Rows from block 9, named by matrix and row number. Rows with one number belong to one attention dimension. Each number is 200 + 20 x the weight over its row's rms, rounded and kept within 0 to 999. All counts start at 0. After the name is the row's rms in percent of the matrix's.
# q: attention query (model.blocks.9.attn.q.weight, 384x384), inputs 0-191
# k: attention key (model.blocks.9.attn.k.weight, 384x384), inputs 0-191
q.132,152,189,207,204,187,206,205,196,184,153,194,198,160,177,201,215,206,266,193,192,185,178,198,265,179,189,208,197,199,192,187,190,200,198,218,201,222,174,200,185,191,200,205,201,201,188,236,200,184,204,201,202,190,203,222,193,200,239,197,212,200,201,223,200,197,200,185,243,201,174,203,216,205,185,225,201,186,195,197,213,198,209,206,194,185,199,184,193,140,196,226,212,194,178,199,218,240,148,199,190,194,183,181,187,165,199,197,165,198,194,177,206,203,218,198,205,201,177,226,193,192,202,235,190,202,118,207,198,196,223,178,223,201,179,210,198,186,221,143,207,208,212,200,190,209,202,156,171,194,201,198,244,207,226,203,214,221,192,201,200,200,194,193,201,134,237,206,198,148,201,202,261,170,199,189,207,193,190,220,214,196,200,202,198,238,211,206,159,203,218,227,198,200
q.133,180,200,199,211,198,210,207,203,195,197,191,206,239,198,199,173,213,242,223,197,198,199,203,171,204,206,207,172,202,202,187,192,203,202,207,201,199,180,205,206,219,199,184,213,200,197,273,200,162,204,205,195,191,207,191,198,199,253,204,188,209,201,201,192,200,214,204,190,209,209,197,232,209,191,200,187,211,198,186,191,201,214,200,182,196,197,198,200,189,202,215,231,183,192,191,201,175,146,208,205,197,194,194,205,200,197,200,228,196,202,160,169,210,199,191,198,207,186,209,197,201,199,215,242,195,195,194,199,166,186,200,207,172,199,140,197,192,198,204,214,216,213,202,199,189,244,182,209,200,207,183,157,183,216,216,196,247,173,199,200,199,198,204,198,142,201,198,204,152,205,190,198,182,219,200,223,201,211,188,188,184,123,198,175,214,188,199,156,160,199,248,208,183
q.134,213,199,204,226,204,189,202,202,159,216,184,192,198,187,200,143,163,180,198,197,153,198,191,243,176,202,184,235,207,218,196,178,201,231,194,193,198,210,190,177,199,195,209,186,221,201,187,197,219,223,194,204,195,199,219,199,199,208,194,201,196,166,201,205,204,166,200,104,200,215,223,173,207,215,199,199,200,201,239,200,196,196,221,210,203,204,192,214,200,233,190,214,195,192,190,231,238,181,206,194,207,199,197,166,186,224,198,206,211,231,215,196,191,203,201,201,193,200,196,197,177,209,190,202,197,199,196,195,289,233,196,200,205,199,262,197,200,198,137,204,201,182,204,200,214,208,224,201,214,199,212,198,213,201,199,226,202,267,204,202,191,202,210,194,166,216,232,181,181,227,209,209,246,214,202,218,177,178,221,195,222,261,201,233,204,223,212,228,198,188,193,197,196
q.135,201,200,198,194,197,176,177,192,205,199,209,202,221,179,196,208,187,252,184,201,205,204,209,187,180,205,202,218,199,209,199,197,200,215,180,230,202,213,242,171,191,200,198,201,194,195,186,215,214,200,198,222,182,209,222,194,201,221,236,200,212,198,208,184,201,166,204,235,192,204,200,221,182,230,221,216,210,192,201,203,204,185,183,208,200,194,207,185,176,170,222,203,203,222,176,202,204,204,198,194,203,211,166,172,192,198,173,196,201,197,195,206,189,188,200,198,288,202,190,201,198,199,177,181,182,218,219,205,151,196,197,159,207,198,200,201,207,191,271,193,190,137,199,201,208,180,228,194,205,198,197,209,248,194,184,205,194,184,200,202,204,199,198,200,202,200,185,207,232,189,242,146,236,205,201,184,224,200,212,207,186,198,211,189,185,228,279,223,221,224,199,212,218
q.136,192,189,219,219,194,211,182,198,207,195,203,252,195,204,201,204,198,196,205,191,173,188,236,230,224,192,198,229,202,206,201,207,201,194,193,166,202,204,202,213,184,205,204,215,194,199,255,165,203,199,190,207,192,210,201,222,205,199,225,240,180,212,188,225,209,173,229,305,200,187,219,198,198,198,197,199,180,200,204,198,204,194,193,201,204,209,191,197,201,196,210,181,210,203,205,190,193,210,189,198,190,176,192,208,199,197,199,201,185,188,295,221,199,188,212,201,186,189,210,202,194,200,239,192,204,154,116,197,163,227,202,239,201,183,199,200,207,217,171,186,181,223,201,214,205,180,203,182,184,200,198,200,214,208,238,195,197,193,196,192,196,196,195,201,216,206,198,202,223,194,208,191,195,214,195,200,193,190,197,190,187,208,194,206,192,185,185,238,194,161,211,200,210
q.137,185,209,182,199,199,197,203,206,195,252,192,209,207,200,189,255,202,211,210,203,205,202,227,284,153,217,191,249,192,180,194,207,194,201,181,242,183,169,197,193,204,194,182,200,203,207,166,200,182,200,212,183,194,197,194,213,202,234,185,204,224,208,221,185,191,201,206,214,211,199,201,208,209,219,180,201,218,205,179,197,166,190,200,171,175,201,211,185,203,191,148,212,203,200,212,155,158,182,207,202,203,201,212,199,228,201,203,200,200,208,135,214,200,192,199,209,268,172,195,193,191,184,260,188,197,145,206,202,188,214,222,207,202,176,145,199,201,198,184,200,235,201,193,204,200,199,204,182,220,200,219,239,191,195,193,229,186,216,197,198,197,201,209,216,200,176,184,199,204,214,218,192,212,210,195,239,228,193,215,145,199,212,180,197,198,198,182,240,191,189,247,201,167
q.138,180,215,197,228,209,203,180,254,189,209,203,218,202,199,214,241,213,196,211,200,129,168,159,182,226,193,194,237,207,205,196,207,206,203,194,206,168,195,231,220,199,202,180,216,198,224,200,205,182,223,200,220,164,204,196,182,206,214,202,213,215,203,261,164,193,210,219,211,205,205,234,208,189,204,183,179,202,213,156,226,204,200,194,201,206,206,193,200,192,205,201,210,203,210,194,184,180,214,203,199,201,201,206,227,231,197,200,198,203,221,191,197,189,145,201,196,222,197,199,211,177,200,135,214,201,184,241,198,168,203,216,176,216,215,169,191,203,176,203,198,200,186,200,197,245,202,213,203,203,197,203,143,201,201,197,194,226,213,171,200,185,199,197,197,193,194,198,217,194,189,192,215,227,201,202,218,210,193,168,173,185,271,183,201,195,199,195,201,174,199,216,200,202
q.139,177,214,218,195,209,203,162,185,221,182,199,215,185,197,223,128,198,171,248,194,200,202,178,187,208,167,187,187,193,234,214,182,197,188,228,180,210,215,195,155,183,206,200,193,209,202,225,221,187,199,202,201,255,203,222,229,194,155,196,232,188,186,217,234,209,175,163,232,192,213,200,171,193,180,207,159,199,205,204,200,201,202,211,210,206,173,198,216,186,209,196,187,199,211,198,200,230,210,196,180,190,193,169,198,184,205,202,250,226,200,177,197,202,199,186,178,218,202,202,203,216,209,189,191,208,223,197,197,195,162,188,196,200,193,204,197,197,178,158,210,204,198,217,198,197,200,192,197,209,196,200,188,185,200,200,211,168,198,200,182,200,183,199,200,206,201,216,200,209,204,177,192,186,197,200,192,198,212,198,232,203,225,210,217,214,171,201,246,200,198,152,196,220
q.140,214,184,180,211,196,176,233,223,179,177,195,166,198,211,192,198,206,269,177,211,200,189,211,223,222,203,211,167,221,202,179,204,200,206,199,207,188,203,181,222,219,199,169,201,200,219,220,197,182,207,194,222,204,195,177,218,205,258,161,190,207,167,193,187,183,222,230,183,203,273,197,173,192,198,182,199,169,197,196,200,204,186,202,207,193,172,196,193,192,225,161,206,197,205,211,205,201,148,197,203,198,198,194,183,218,213,190,214,200,219,135,180,199,200,204,204,181,200,189,203,193,196,226,245,201,221,223,201,206,188,201,196,197,208,202,198,180,196,123,163,198,216,201,192,192,212,189,206,211,204,202,184,201,196,193,200,234,219,199,203,196,224,187,210,194,188,216,202,174,207,199,184,200,214,184,196,200,196,248,192,200,233,197,168,235,192,221,273,194,205,241,200,191
q.141,179,202,174,212,200,200,235,276,199,216,200,191,201,210,191,175,200,176,178,205,197,195,171,204,233,213,207,197,202,215,193,198,200,193,199,205,199,176,177,205,223,195,197,200,201,203,216,170,196,209,201,199,234,182,224,199,200,158,188,174,205,188,189,206,199,162,194,93,215,218,201,187,229,213,184,161,164,198,207,175,208,196,205,217,201,189,188,204,231,214,185,191,202,159,201,190,151,179,203,209,204,248,205,207,207,207,205,223,203,210,162,166,216,173,203,199,164,205,198,199,200,198,189,217,191,192,182,197,299,193,241,226,199,221,185,200,198,189,190,206,226,210,200,206,194,204,196,202,224,202,184,210,181,188,191,200,210,227,209,199,212,205,205,195,180,177,213,189,237,243,205,220,215,219,213,217,189,204,245,168,206,194,184,201,201,171,171,237,188,186,229,204,194
q.142,205,202,201,197,202,200,228,273,217,181,202,186,201,200,202,171,217,222,182,200,209,197,257,200,196,189,202,140,207,180,208,208,200,194,219,184,207,226,205,198,215,199,191,205,196,199,208,203,179,214,221,198,183,203,262,153,215,176,174,169,199,182,189,218,194,189,180,213,199,187,185,203,187,178,191,208,197,197,196,197,188,194,220,177,241,180,212,207,193,193,188,210,195,204,195,223,231,189,209,207,205,196,220,239,208,203,183,189,192,204,204,153,200,271,204,192,199,188,220,188,202,200,200,213,199,127,206,199,218,198,200,195,200,228,199,199,197,223,195,176,194,217,198,205,165,184,187,192,131,195,200,189,204,206,213,222,182,202,202,198,200,193,199,165,190,202,182,203,197,189,191,222,198,190,203,180,200,203,125,205,191,111,194,200,199,204,215,197,210,201,189,201,199
q.143,210,206,196,194,202,194,215,152,211,195,188,210,200,213,204,126,201,204,155,208,212,201,211,223,201,209,165,160,232,240,197,202,205,224,180,196,229,199,201,233,205,201,189,199,195,204,186,200,230,177,198,199,280,194,214,204,200,218,205,201,196,188,191,211,208,213,192,152,196,202,212,165,200,200,198,148,193,202,197,186,199,179,177,209,202,199,190,149,201,244,190,189,205,200,200,211,184,197,200,200,198,198,200,188,211,195,198,202,192,191,177,200,199,230,197,196,151,203,207,205,189,193,202,205,203,262,178,201,220,204,193,197,196,201,236,200,175,200,171,178,188,202,216,196,158,206,193,215,191,216,197,122,169,208,206,169,233,195,208,200,213,200,199,200,194,201,184,200,150,184,210,188,217,219,193,251,220,205,241,195,198,206,198,208,202,156,200,179,215,197,247,200,196
q.144,212,199,201,174,196,219,205,177,198,175,176,152,178,188,210,231,180,224,186,213,190,201,162,196,191,209,192,234,197,240,193,211,205,224,192,184,199,181,200,171,189,200,206,199,204,204,187,206,173,171,193,201,195,204,185,246,199,204,176,201,207,206,222,263,199,217,198,142,178,191,200,202,199,223,206,213,214,197,208,200,200,203,199,205,207,209,202,209,179,217,174,206,204,172,200,179,229,173,213,200,195,207,201,182,199,210,201,205,229,196,212,211,189,208,194,192,143,196,199,197,207,203,198,201,198,294,209,196,244,240,176,191,221,216,204,206,179,200,207,200,211,203,211,227,201,220,170,170,220,200,189,233,204,211,184,172,191,196,200,199,189,200,191,189,205,211,191,186,177,247,178,248,214,195,230,186,165,202,195,244,213,153,212,184,211,245,176,177,186,194,161,208,229
q.145,204,202,196,208,198,195,199,194,217,176,191,197,174,207,200,173,212,217,171,225,203,209,205,225,229,208,207,163,203,209,208,192,199,241,199,193,200,208,146,201,183,193,196,204,193,214,198,203,201,203,199,214,242,193,231,171,211,248,185,199,202,207,202,183,210,276,231,183,210,195,211,144,162,180,194,209,199,216,166,201,205,164,218,211,196,179,197,180,213,215,194,201,200,173,193,200,206,207,200,201,201,204,204,230,187,200,192,229,201,197,177,198,192,212,196,201,201,204,196,206,218,205,168,215,224,253,228,209,187,195,198,193,229,193,195,178,196,195,180,196,196,206,201,204,185,204,233,204,199,200,198,231,195,208,222,195,208,156,200,200,192,229,199,202,199,196,225,198,197,190,181,218,191,177,199,234,179,200,201,200,201,229,199,254,169,202,173,200,230,158,217,199,196
q.146,227,217,201,199,204,200,197,226,194,263,213,213,185,219,191,202,198,189,236,202,200,230,217,197,158,205,189,175,188,195,209,200,196,198,190,181,198,209,183,198,209,188,192,193,219,217,173,207,198,198,203,179,176,196,184,211,201,188,200,207,200,193,193,199,195,147,176,216,173,233,186,168,207,217,167,206,206,212,217,174,194,206,199,165,194,181,218,207,215,194,168,188,197,209,206,200,208,164,204,194,222,195,198,199,205,214,204,205,201,210,203,171,197,258,193,212,243,200,207,201,196,200,238,205,219,233,189,195,234,197,215,178,200,188,214,201,200,190,196,198,209,200,199,216,179,201,198,202,136,224,223,194,202,203,200,243,200,202,198,209,207,198,202,195,199,181,181,198,200,212,194,173,224,216,201,173,228,220,167,175,191,193,202,190,193,133,212,242,191,206,146,192,200
q.147,214,200,199,190,201,199,223,177,199,199,215,205,201,201,191,203,199,193,237,180,209,201,245,170,200,212,224,121,188,216,188,195,195,184,187,184,211,201,186,203,226,200,216,204,200,172,175,189,207,200,193,198,201,198,195,247,197,195,213,177,192,194,165,218,201,232,187,209,206,174,182,194,192,190,199,211,202,194,207,197,220,207,198,199,180,202,206,202,235,197,221,196,194,192,192,220,218,262,165,199,203,195,184,202,194,197,181,232,206,184,223,189,214,198,200,208,184,232,218,201,223,196,194,196,205,234,198,217,163,206,210,209,196,202,192,210,203,199,252,218,200,191,197,207,173,199,211,203,200,200,193,141,195,201,189,132,171,243,200,206,204,199,198,200,221,198,210,193,237,210,200,182,192,244,203,184,197,201,238,203,200,176,200,193,236,150,204,178,225,191,168,201,198
q.148,199,211,191,182,196,185,226,217,188,191,214,195,214,215,191,175,210,211,183,191,184,204,228,215,226,206,205,202,176,174,224,185,200,209,204,205,212,201,161,186,185,197,199,185,200,201,235,214,254,210,207,199,231,199,231,184,199,204,183,201,201,197,196,177,201,196,175,151,194,236,182,193,199,188,184,204,198,204,188,197,203,176,201,222,194,144,203,182,192,200,202,184,193,190,198,182,179,187,173,192,198,218,206,195,183,197,206,204,183,219,118,188,200,208,194,192,196,204,187,197,200,197,226,202,199,204,191,201,203,151,242,186,201,200,209,199,200,189,195,187,208,203,209,180,192,220,189,197,206,195,188,200,190,189,179,270,198,188,207,198,205,198,197,205,211,195,230,202,242,175,210,189,178,198,201,207,207,211,262,199,218,228,200,211,196,177,186,213,238,203,222,200,226
q.149,210,203,199,200,197,200,193,198,259,206,204,201,209,191,208,181,189,165,202,200,209,219,210,228,232,200,189,179,190,229,210,220,211,176,182,199,192,174,159,199,193,199,195,188,199,207,199,216,170,152,202,206,230,197,260,207,196,180,195,213,188,193,229,190,190,232,194,161,201,205,143,210,192,193,180,200,190,202,193,190,205,173,199,209,198,198,191,200,189,194,179,196,206,211,191,203,212,133,202,195,198,210,231,237,215,205,199,201,202,202,214,193,206,217,185,202,240,190,222,188,210,201,213,201,202,162,236,200,188,168,211,195,199,228,195,196,204,199,192,220,216,170,212,210,203,224,200,178,183,198,199,120,181,221,201,247,188,160,198,201,200,199,216,203,183,176,200,217,222,244,201,203,173,191,196,210,161,214,189,202,204,214,200,154,178,200,202,231,190,195,266,194,197
k.132,140,193,199,190,194,204,200,194,154,216,191,226,201,155,213,228,190,174,267,200,196,199,256,203,184,221,210,205,192,200,179,222,212,201,200,209,176,163,215,206,165,200,198,217,192,199,191,179,205,208,239,204,163,223,196,191,200,217,200,197,204,239,192,200,195,222,173,151,189,224,199,201,199,220,205,196,200,198,183,212,202,207,202,195,197,191,200,191,219,205,187,244,194,188,192,202,211,206,210,199,200,198,201,189,187,199,201,202,203,199,190,198,211,185,200,202,197,194,206,191,191,201,201,203,200,172,181,209,182,206,200,200,202,202,206,201,212,205,216,192,193,193,210,211,205,205,201,208,232,201,194,247,209,221,201,211,173,177,197,195,203,197,199,175,231,188,181,209,199,188,219,198,187,227,218,166,176,194,210,197,181,177,196,171,199,217,198,156,205,180,234,201,204
k.133,145,201,189,191,202,205,199,192,193,206,205,171,195,197,174,205,204,174,208,213,172,200,118,182,261,209,185,199,199,195,202,199,207,220,193,200,179,204,224,252,192,213,200,202,200,217,204,214,202,204,197,199,205,191,206,215,193,231,171,171,194,199,187,275,195,211,201,177,192,207,215,155,174,217,202,226,208,193,206,239,209,201,183,194,241,193,204,188,206,205,188,228,200,183,208,157,207,209,197,206,197,211,198,215,199,182,170,199,194,209,184,216,207,205,203,199,183,183,169,200,208,200,207,223,205,153,212,204,190,225,251,190,202,178,189,203,203,178,188,213,200,198,211,202,203,191,198,205,208,164,210,239,206,201,176,197,193,198,200,212,198,244,179,234,260,139,246,211,209,166,200,207,200,200,202,194,195,203,186,198,184,179,203,200,207,279,183,205,202,204,256,195,204
k.134,207,197,200,182,200,248,197,225,209,200,218,235,196,218,173,229,200,261,222,190,196,199,269,179,177,202,208,246,206,188,205,200,194,200,185,191,242,217,227,195,205,202,212,215,193,203,197,200,207,179,190,190,226,198,201,201,200,193,217,199,182,167,223,224,206,197,184,200,174,183,188,235,213,219,195,201,204,200,214,180,197,201,201,175,173,249,219,181,223,200,193,178,208,202,198,207,186,176,195,199,209,210,201,226,191,194,212,206,172,183,152,179,199,217,208,202,202,202,215,201,218,198,148,206,223,199,187,188,175,219,186,211,196,188,178,199,223,222,214,180,196,186,201,211,204,155,198,199,200,245,191,225,220,187,210,250,220,194,203,209,208,194,208,198,197,216,190,188,211,217,205,199,226,174,196,209,213,217,206,183,175,208,211,204,201,161,193,187,195,190,229,202,207
k.135,185,171,199,186,203,221,195,206,200,232,201,215,199,205,197,200,200,236,221,212,200,197,207,193,188,199,183,194,191,164,184,195,180,185,176,232,207,188,239,189,207,199,196,196,203,219,241,201,196,209,201,219,204,189,187,225,207,192,192,191,228,193,178,257,197,190,223,230,247,193,189,212,180,201,177,212,203,203,166,199,196,189,191,162,167,182,218,208,208,248,187,207,222,196,202,187,191,196,208,204,206,199,197,196,222,202,185,226,217,200,205,195,194,222,197,201,215,198,204,201,175,200,192,208,197,175,186,201,215,209,191,182,206,191,206,198,198,214,167,175,201,249,196,197,215,184,199,180,248,202,183,228,199,202,204,181,216,179,179,198,197,211,188,208,213,194,187,191,151,169,205,204,93,172,166,199,241,202,233,189,212,201,184,196,199,250,189,184,192,211,196,199,190
k.136,184,199,204,226,178,181,198,183,205,167,210,199,188,183,209,183,198,205,246,206,193,200,209,196,243,190,213,200,200,244,172,209,200,202,199,195,200,94,183,208,199,200,200,194,182,190,190,202,200,195,228,203,199,191,227,195,193,238,180,177,202,222,197,145,175,259,182,200,198,197,208,185,206,160,221,183,191,205,202,230,198,168,199,220,192,175,196,200,199,183,225,211,195,201,208,189,232,190,200,202,203,212,213,199,204,217,200,202,204,177,245,194,198,153,205,188,194,200,196,203,202,201,219,182,193,188,178,200,145,219,174,220,193,212,201,200,201,199,136,220,202,239,201,201,166,202,214,198,207,190,176,218,198,184,202,210,178,220,207,185,186,200,217,197,191,256,198,207,214,222,214,199,242,242,201,229,178,205,190,221,200,155,192,188,217,189,224,211,206,179,208,204,187
k.137,170,226,200,198,201,194,172,197,185,214,206,227,199,192,203,194,196,222,219,199,189,200,201,224,148,199,189,218,196,202,209,184,202,184,222,192,216,199,206,196,218,213,199,182,194,214,213,197,206,195,199,234,203,193,236,221,200,168,214,152,200,202,205,186,222,207,189,213,194,172,202,214,201,202,199,220,217,190,212,199,204,174,200,192,196,207,195,212,204,198,188,205,201,239,195,195,210,214,196,197,218,203,192,203,184,190,232,129,172,179,183,172,200,202,225,213,232,200,207,200,181,200,158,201,193,179,182,193,158,226,193,223,203,195,184,198,199,202,175,180,211,248,194,193,214,206,193,221,229,214,198,149,206,193,185,211,196,228,209,193,200,195,195,184,192,185,177,225,238,211,196,271,190,202,200,260,246,212,173,190,207,179,232,202,205,225,206,202,184,211,194,201,209
k.138,182,205,200,237,202,200,203,147,208,200,207,211,202,200,195,167,201,182,219,201,196,199,223,227,193,202,227,168,192,190,200,195,184,194,181,202,199,206,189,191,258,202,182,201,199,187,177,183,200,197,206,209,173,187,213,228,198,217,194,180,198,224,196,194,227,187,199,213,217,201,186,193,201,190,222,195,203,184,211,200,190,203,220,195,203,193,200,206,188,211,209,208,202,199,208,190,199,188,203,202,207,191,219,213,202,212,207,164,198,200,244,173,202,237,213,198,215,202,202,196,187,186,155,193,197,218,177,199,197,218,235,198,197,200,182,200,187,199,107,220,203,220,231,208,191,176,211,220,233,197,186,201,205,187,194,185,209,247,210,205,200,200,226,204,198,210,202,189,202,180,207,159,184,197,186,231,216,223,249,191,225,85,201,195,220,169,187,168,196,207,192,216,195
k.139,144,201,189,231,204,191,221,173,206,168,182,192,200,186,194,218,200,219,143,184,201,193,187,193,180,146,197,165,223,195,197,203,195,205,186,199,176,217,175,200,198,201,198,208,219,203,199,197,163,227,218,189,198,229,195,201,202,181,196,202,239,206,201,193,223,128,199,169,211,158,200,190,199,206,193,205,204,194,202,186,201,187,224,186,205,199,194,207,207,182,213,228,194,205,199,252,199,201,224,210,219,195,201,199,199,202,190,216,204,217,209,202,200,238,198,199,200,199,199,198,210,213,194,211,227,204,238,234,208,183,196,184,199,254,186,197,198,202,188,183,220,200,174,206,199,224,227,195,203,192,178,256,161,204,215,190,193,225,194,201,196,199,200,200,233,201,203,175,190,184,200,209,198,183,200,152,204,194,263,153,196,228,200,233,223,190,200,195,191,200,187,202,197
k.140,208,202,187,164,198,203,209,175,188,215,216,230,206,213,164,142,200,167,264,200,166,199,153,148,202,214,207,184,166,183,224,212,205,148,208,195,202,185,222,245,196,215,207,213,194,197,210,219,191,184,223,199,198,195,182,214,194,209,220,206,191,192,182,217,215,257,187,142,174,207,184,229,217,203,197,177,214,207,193,220,200,202,188,197,180,246,200,207,200,200,218,158,208,199,217,181,181,211,189,214,200,204,205,238,200,189,208,193,185,216,183,202,201,202,221,203,190,228,192,222,179,197,156,202,224,199,226,200,142,196,210,150,202,199,160,219,219,200,201,214,200,204,224,188,200,159,196,203,173,204,210,204,222,188,161,199,187,202,198,201,206,199,214,205,200,190,190,227,202,193,221,202,203,200,201,209,183,199,136,199,175,140,206,198,225,193,212,185,196,199,242,192,220
k.141,176,216,195,174,211,203,187,237,200,179,200,186,236,232,190,159,202,222,229,211,219,214,116,185,183,186,198,189,203,193,227,175,215,198,213,177,193,240,203,248,205,222,200,202,208,203,248,203,173,206,168,199,232,196,226,220,197,172,217,197,173,155,226,217,196,247,203,212,167,194,210,188,205,192,189,195,196,200,244,195,214,183,168,224,201,203,187,190,190,148,179,158,190,180,214,201,204,218,195,202,195,194,170,254,200,193,209,177,163,228,188,201,203,202,226,225,192,212,200,224,196,203,182,196,201,238,222,191,184,181,239,196,195,191,197,207,198,193,196,224,195,189,197,203,199,159,206,193,189,198,181,158,209,188,188,219,226,236,205,201,202,206,206,202,196,198,214,202,215,234,181,205,219,168,196,201,203,197,191,205,164,189,200,221,211,146,235,232,209,234,172,196,206
k.142,206,194,217,160,195,206,189,175,153,190,202,211,219,200,184,198,206,220,197,200,205,203,193,192,215,204,180,199,171,266,249,191,200,213,201,204,199,170,201,183,155,196,231,199,201,189,210,240,167,195,198,173,213,189,216,159,217,183,182,204,203,200,219,163,159,222,184,194,143,202,227,210,224,213,230,218,203,186,199,208,201,215,186,188,195,171,204,174,181,190,166,228,169,202,188,206,231,195,192,194,198,197,187,225,197,198,199,201,218,195,184,216,203,175,201,200,194,199,207,192,212,200,211,195,203,158,217,201,203,195,193,191,199,207,208,201,204,234,249,206,211,181,217,194,172,216,184,201,178,194,246,161,195,219,185,201,116,206,201,196,202,194,195,185,225,179,206,180,207,246,206,184,232,251,213,201,182,200,212,218,166,181,196,239,205,196,178,247,210,184,217,199,225
k.143,180,211,184,169,197,214,175,196,220,212,209,171,206,235,195,190,197,206,177,202,215,217,175,186,190,199,201,197,194,228,193,200,199,222,187,188,227,215,193,257,200,208,203,213,194,187,217,202,242,170,204,193,208,192,161,228,187,208,205,227,181,243,205,194,200,262,204,206,242,212,163,214,193,169,196,192,199,207,196,187,217,213,181,223,192,224,209,206,190,174,199,153,199,203,207,198,198,208,187,195,197,202,199,199,212,212,192,193,182,218,141,190,205,193,207,209,214,261,185,227,235,221,174,184,200,183,214,225,201,197,178,203,190,190,234,215,234,193,212,229,173,198,209,210,201,175,224,225,173,198,203,224,228,167,188,156,207,202,200,202,200,192,204,247,192,208,229,201,220,194,196,197,240,200,181,198,199,218,179,201,152,201,231,210,195,194,245,215,215,197,263,195,190
k.144,222,193,204,165,207,184,212,245,200,221,194,206,202,207,194,240,213,203,203,207,199,196,226,193,192,202,189,229,192,159,202,195,190,210,197,208,208,164,219,162,224,206,209,205,203,185,201,207,187,202,199,194,182,213,189,181,204,162,224,201,198,173,201,204,193,192,195,165,163,190,167,222,225,269,201,218,208,209,170,179,191,217,203,197,188,222,208,193,218,203,203,211,225,209,205,183,197,201,221,198,211,210,202,211,197,193,201,201,198,220,227,202,194,224,193,199,196,202,204,195,209,193,221,213,200,236,182,173,224,213,213,193,208,158,141,199,202,223,245,227,214,199,176,200,201,195,221,197,210,205,225,204,205,211,200,207,243,189,211,196,201,201,216,196,196,181,194,214,201,229,197,201,174,177,200,161,192,201,190,214,202,224,202,193,177,212,207,193,184,166,171,224,181
k.145,201,200,207,209,192,203,198,203,200,258,193,184,195,227,195,193,176,185,205,176,223,202,214,223,226,254,207,197,222,204,196,201,193,203,193,204,219,236,193,209,209,195,228,207,198,201,155,198,243,171,208,184,239,215,182,218,200,204,200,213,180,181,232,171,230,210,210,179,246,203,181,213,190,182,199,189,194,179,197,193,179,244,208,170,177,214,199,188,219,188,202,170,202,194,196,220,195,220,176,200,201,194,200,173,195,215,202,179,226,190,184,190,200,203,193,200,179,200,172,179,236,205,174,188,208,259,198,224,240,201,180,202,209,207,224,199,194,193,225,236,177,187,206,211,222,220,247,220,188,194,205,200,214,192,212,211,231,197,171,203,207,188,202,183,180,200,207,176,234,183,217,193,230,233,213,117,174,202,162,199,237,163,203,200,191,197,202,152,219,200,186,187,213
k.146,184,207,199,177,200,202,221,210,194,200,217,235,190,200,172,200,203,256,147,189,201,221,169,189,211,151,171,181,190,210,248,200,190,228,206,181,197,200,159,226,193,198,232,191,209,206,223,232,146,187,157,183,208,179,201,179,200,216,184,199,211,222,201,195,193,192,161,230,208,178,220,223,217,186,216,217,200,172,233,179,201,165,200,214,225,197,201,205,182,199,200,237,178,201,213,202,186,209,202,196,235,195,193,216,185,197,201,168,188,207,214,202,204,202,202,203,198,200,202,219,177,203,161,187,200,160,180,200,197,226,202,198,202,209,190,197,203,198,176,192,248,216,208,184,167,188,176,188,159,203,213,174,188,192,188,199,162,209,216,198,202,195,198,200,237,169,203,181,233,205,175,259,199,202,202,198,204,205,179,215,182,225,227,253,207,213,159,263,172,202,165,198,205
k.147,257,188,197,174,206,199,202,209,181,175,183,169,204,213,197,197,224,205,195,198,197,200,136,199,203,180,195,196,199,200,251,200,217,192,204,189,198,198,183,192,171,187,225,194,202,217,218,201,209,200,179,177,238,180,197,192,204,227,202,201,203,178,214,223,191,204,205,185,185,201,203,206,212,185,174,194,199,200,209,196,211,201,182,219,239,209,198,192,181,210,181,196,206,169,200,190,211,188,200,202,198,210,196,200,216,204,165,203,200,201,187,204,209,192,197,198,177,200,183,211,209,225,212,204,186,162,250,196,226,179,211,239,204,193,250,202,200,199,202,205,213,219,223,188,201,203,152,171,198,161,195,197,206,197,191,191,217,188,198,196,207,199,201,210,187,180,218,200,201,219,184,201,231,203,201,210,193,195,191,247,200,320,194,241,204,190,209,224,227,216,198,184,180
k.148,170,206,194,200,207,209,200,231,198,226,192,172,207,200,211,187,179,207,167,173,235,205,163,180,203,208,201,174,228,227,188,190,208,191,201,199,230,277,177,273,179,214,200,209,211,219,189,168,204,186,195,202,198,200,201,215,203,201,246,226,196,193,200,222,242,212,234,232,232,232,204,185,176,194,194,191,192,200,200,168,202,199,200,180,179,197,198,203,201,193,191,199,176,191,186,226,201,218,192,201,200,198,199,199,201,200,202,205,217,200,165,189,215,193,199,214,209,211,205,203,198,204,197,199,201,223,260,221,201,181,198,171,207,215,245,202,209,184,204,200,172,185,193,200,203,188,222,189,130,211,200,188,188,194,236,154,219,199,182,210,201,197,200,209,199,197,214,189,202,185,199,233,192,199,195,152,196,203,200,176,205,178,206,205,210,164,187,210,194,280,216,169,223
k.149,180,211,203,168,194,234,195,250,178,198,202,200,219,189,202,197,176,247,194,201,197,195,179,181,204,187,205,208,196,235,199,199,184,175,191,160,221,198,198,219,177,198,230,199,203,232,188,205,127,156,223,199,206,212,213,204,211,187,230,222,202,180,169,204,208,224,204,217,186,202,218,204,197,247,221,250,231,200,198,205,199,203,204,147,177,200,197,194,227,186,182,225,197,207,199,210,227,214,205,209,215,186,198,201,191,207,200,195,210,197,194,214,204,201,199,225,199,204,199,200,210,218,186,179,200,171,260,205,163,204,196,173,184,194,191,216,207,185,183,197,157,189,195,213,213,202,171,174,193,169,219,206,208,187,189,183,201,248,198,210,201,201,200,225,186,187,204,190,189,195,189,182,223,188,180,208,208,213,201,208,168,232,211,204,213,203,200,196,157,203,280,186,209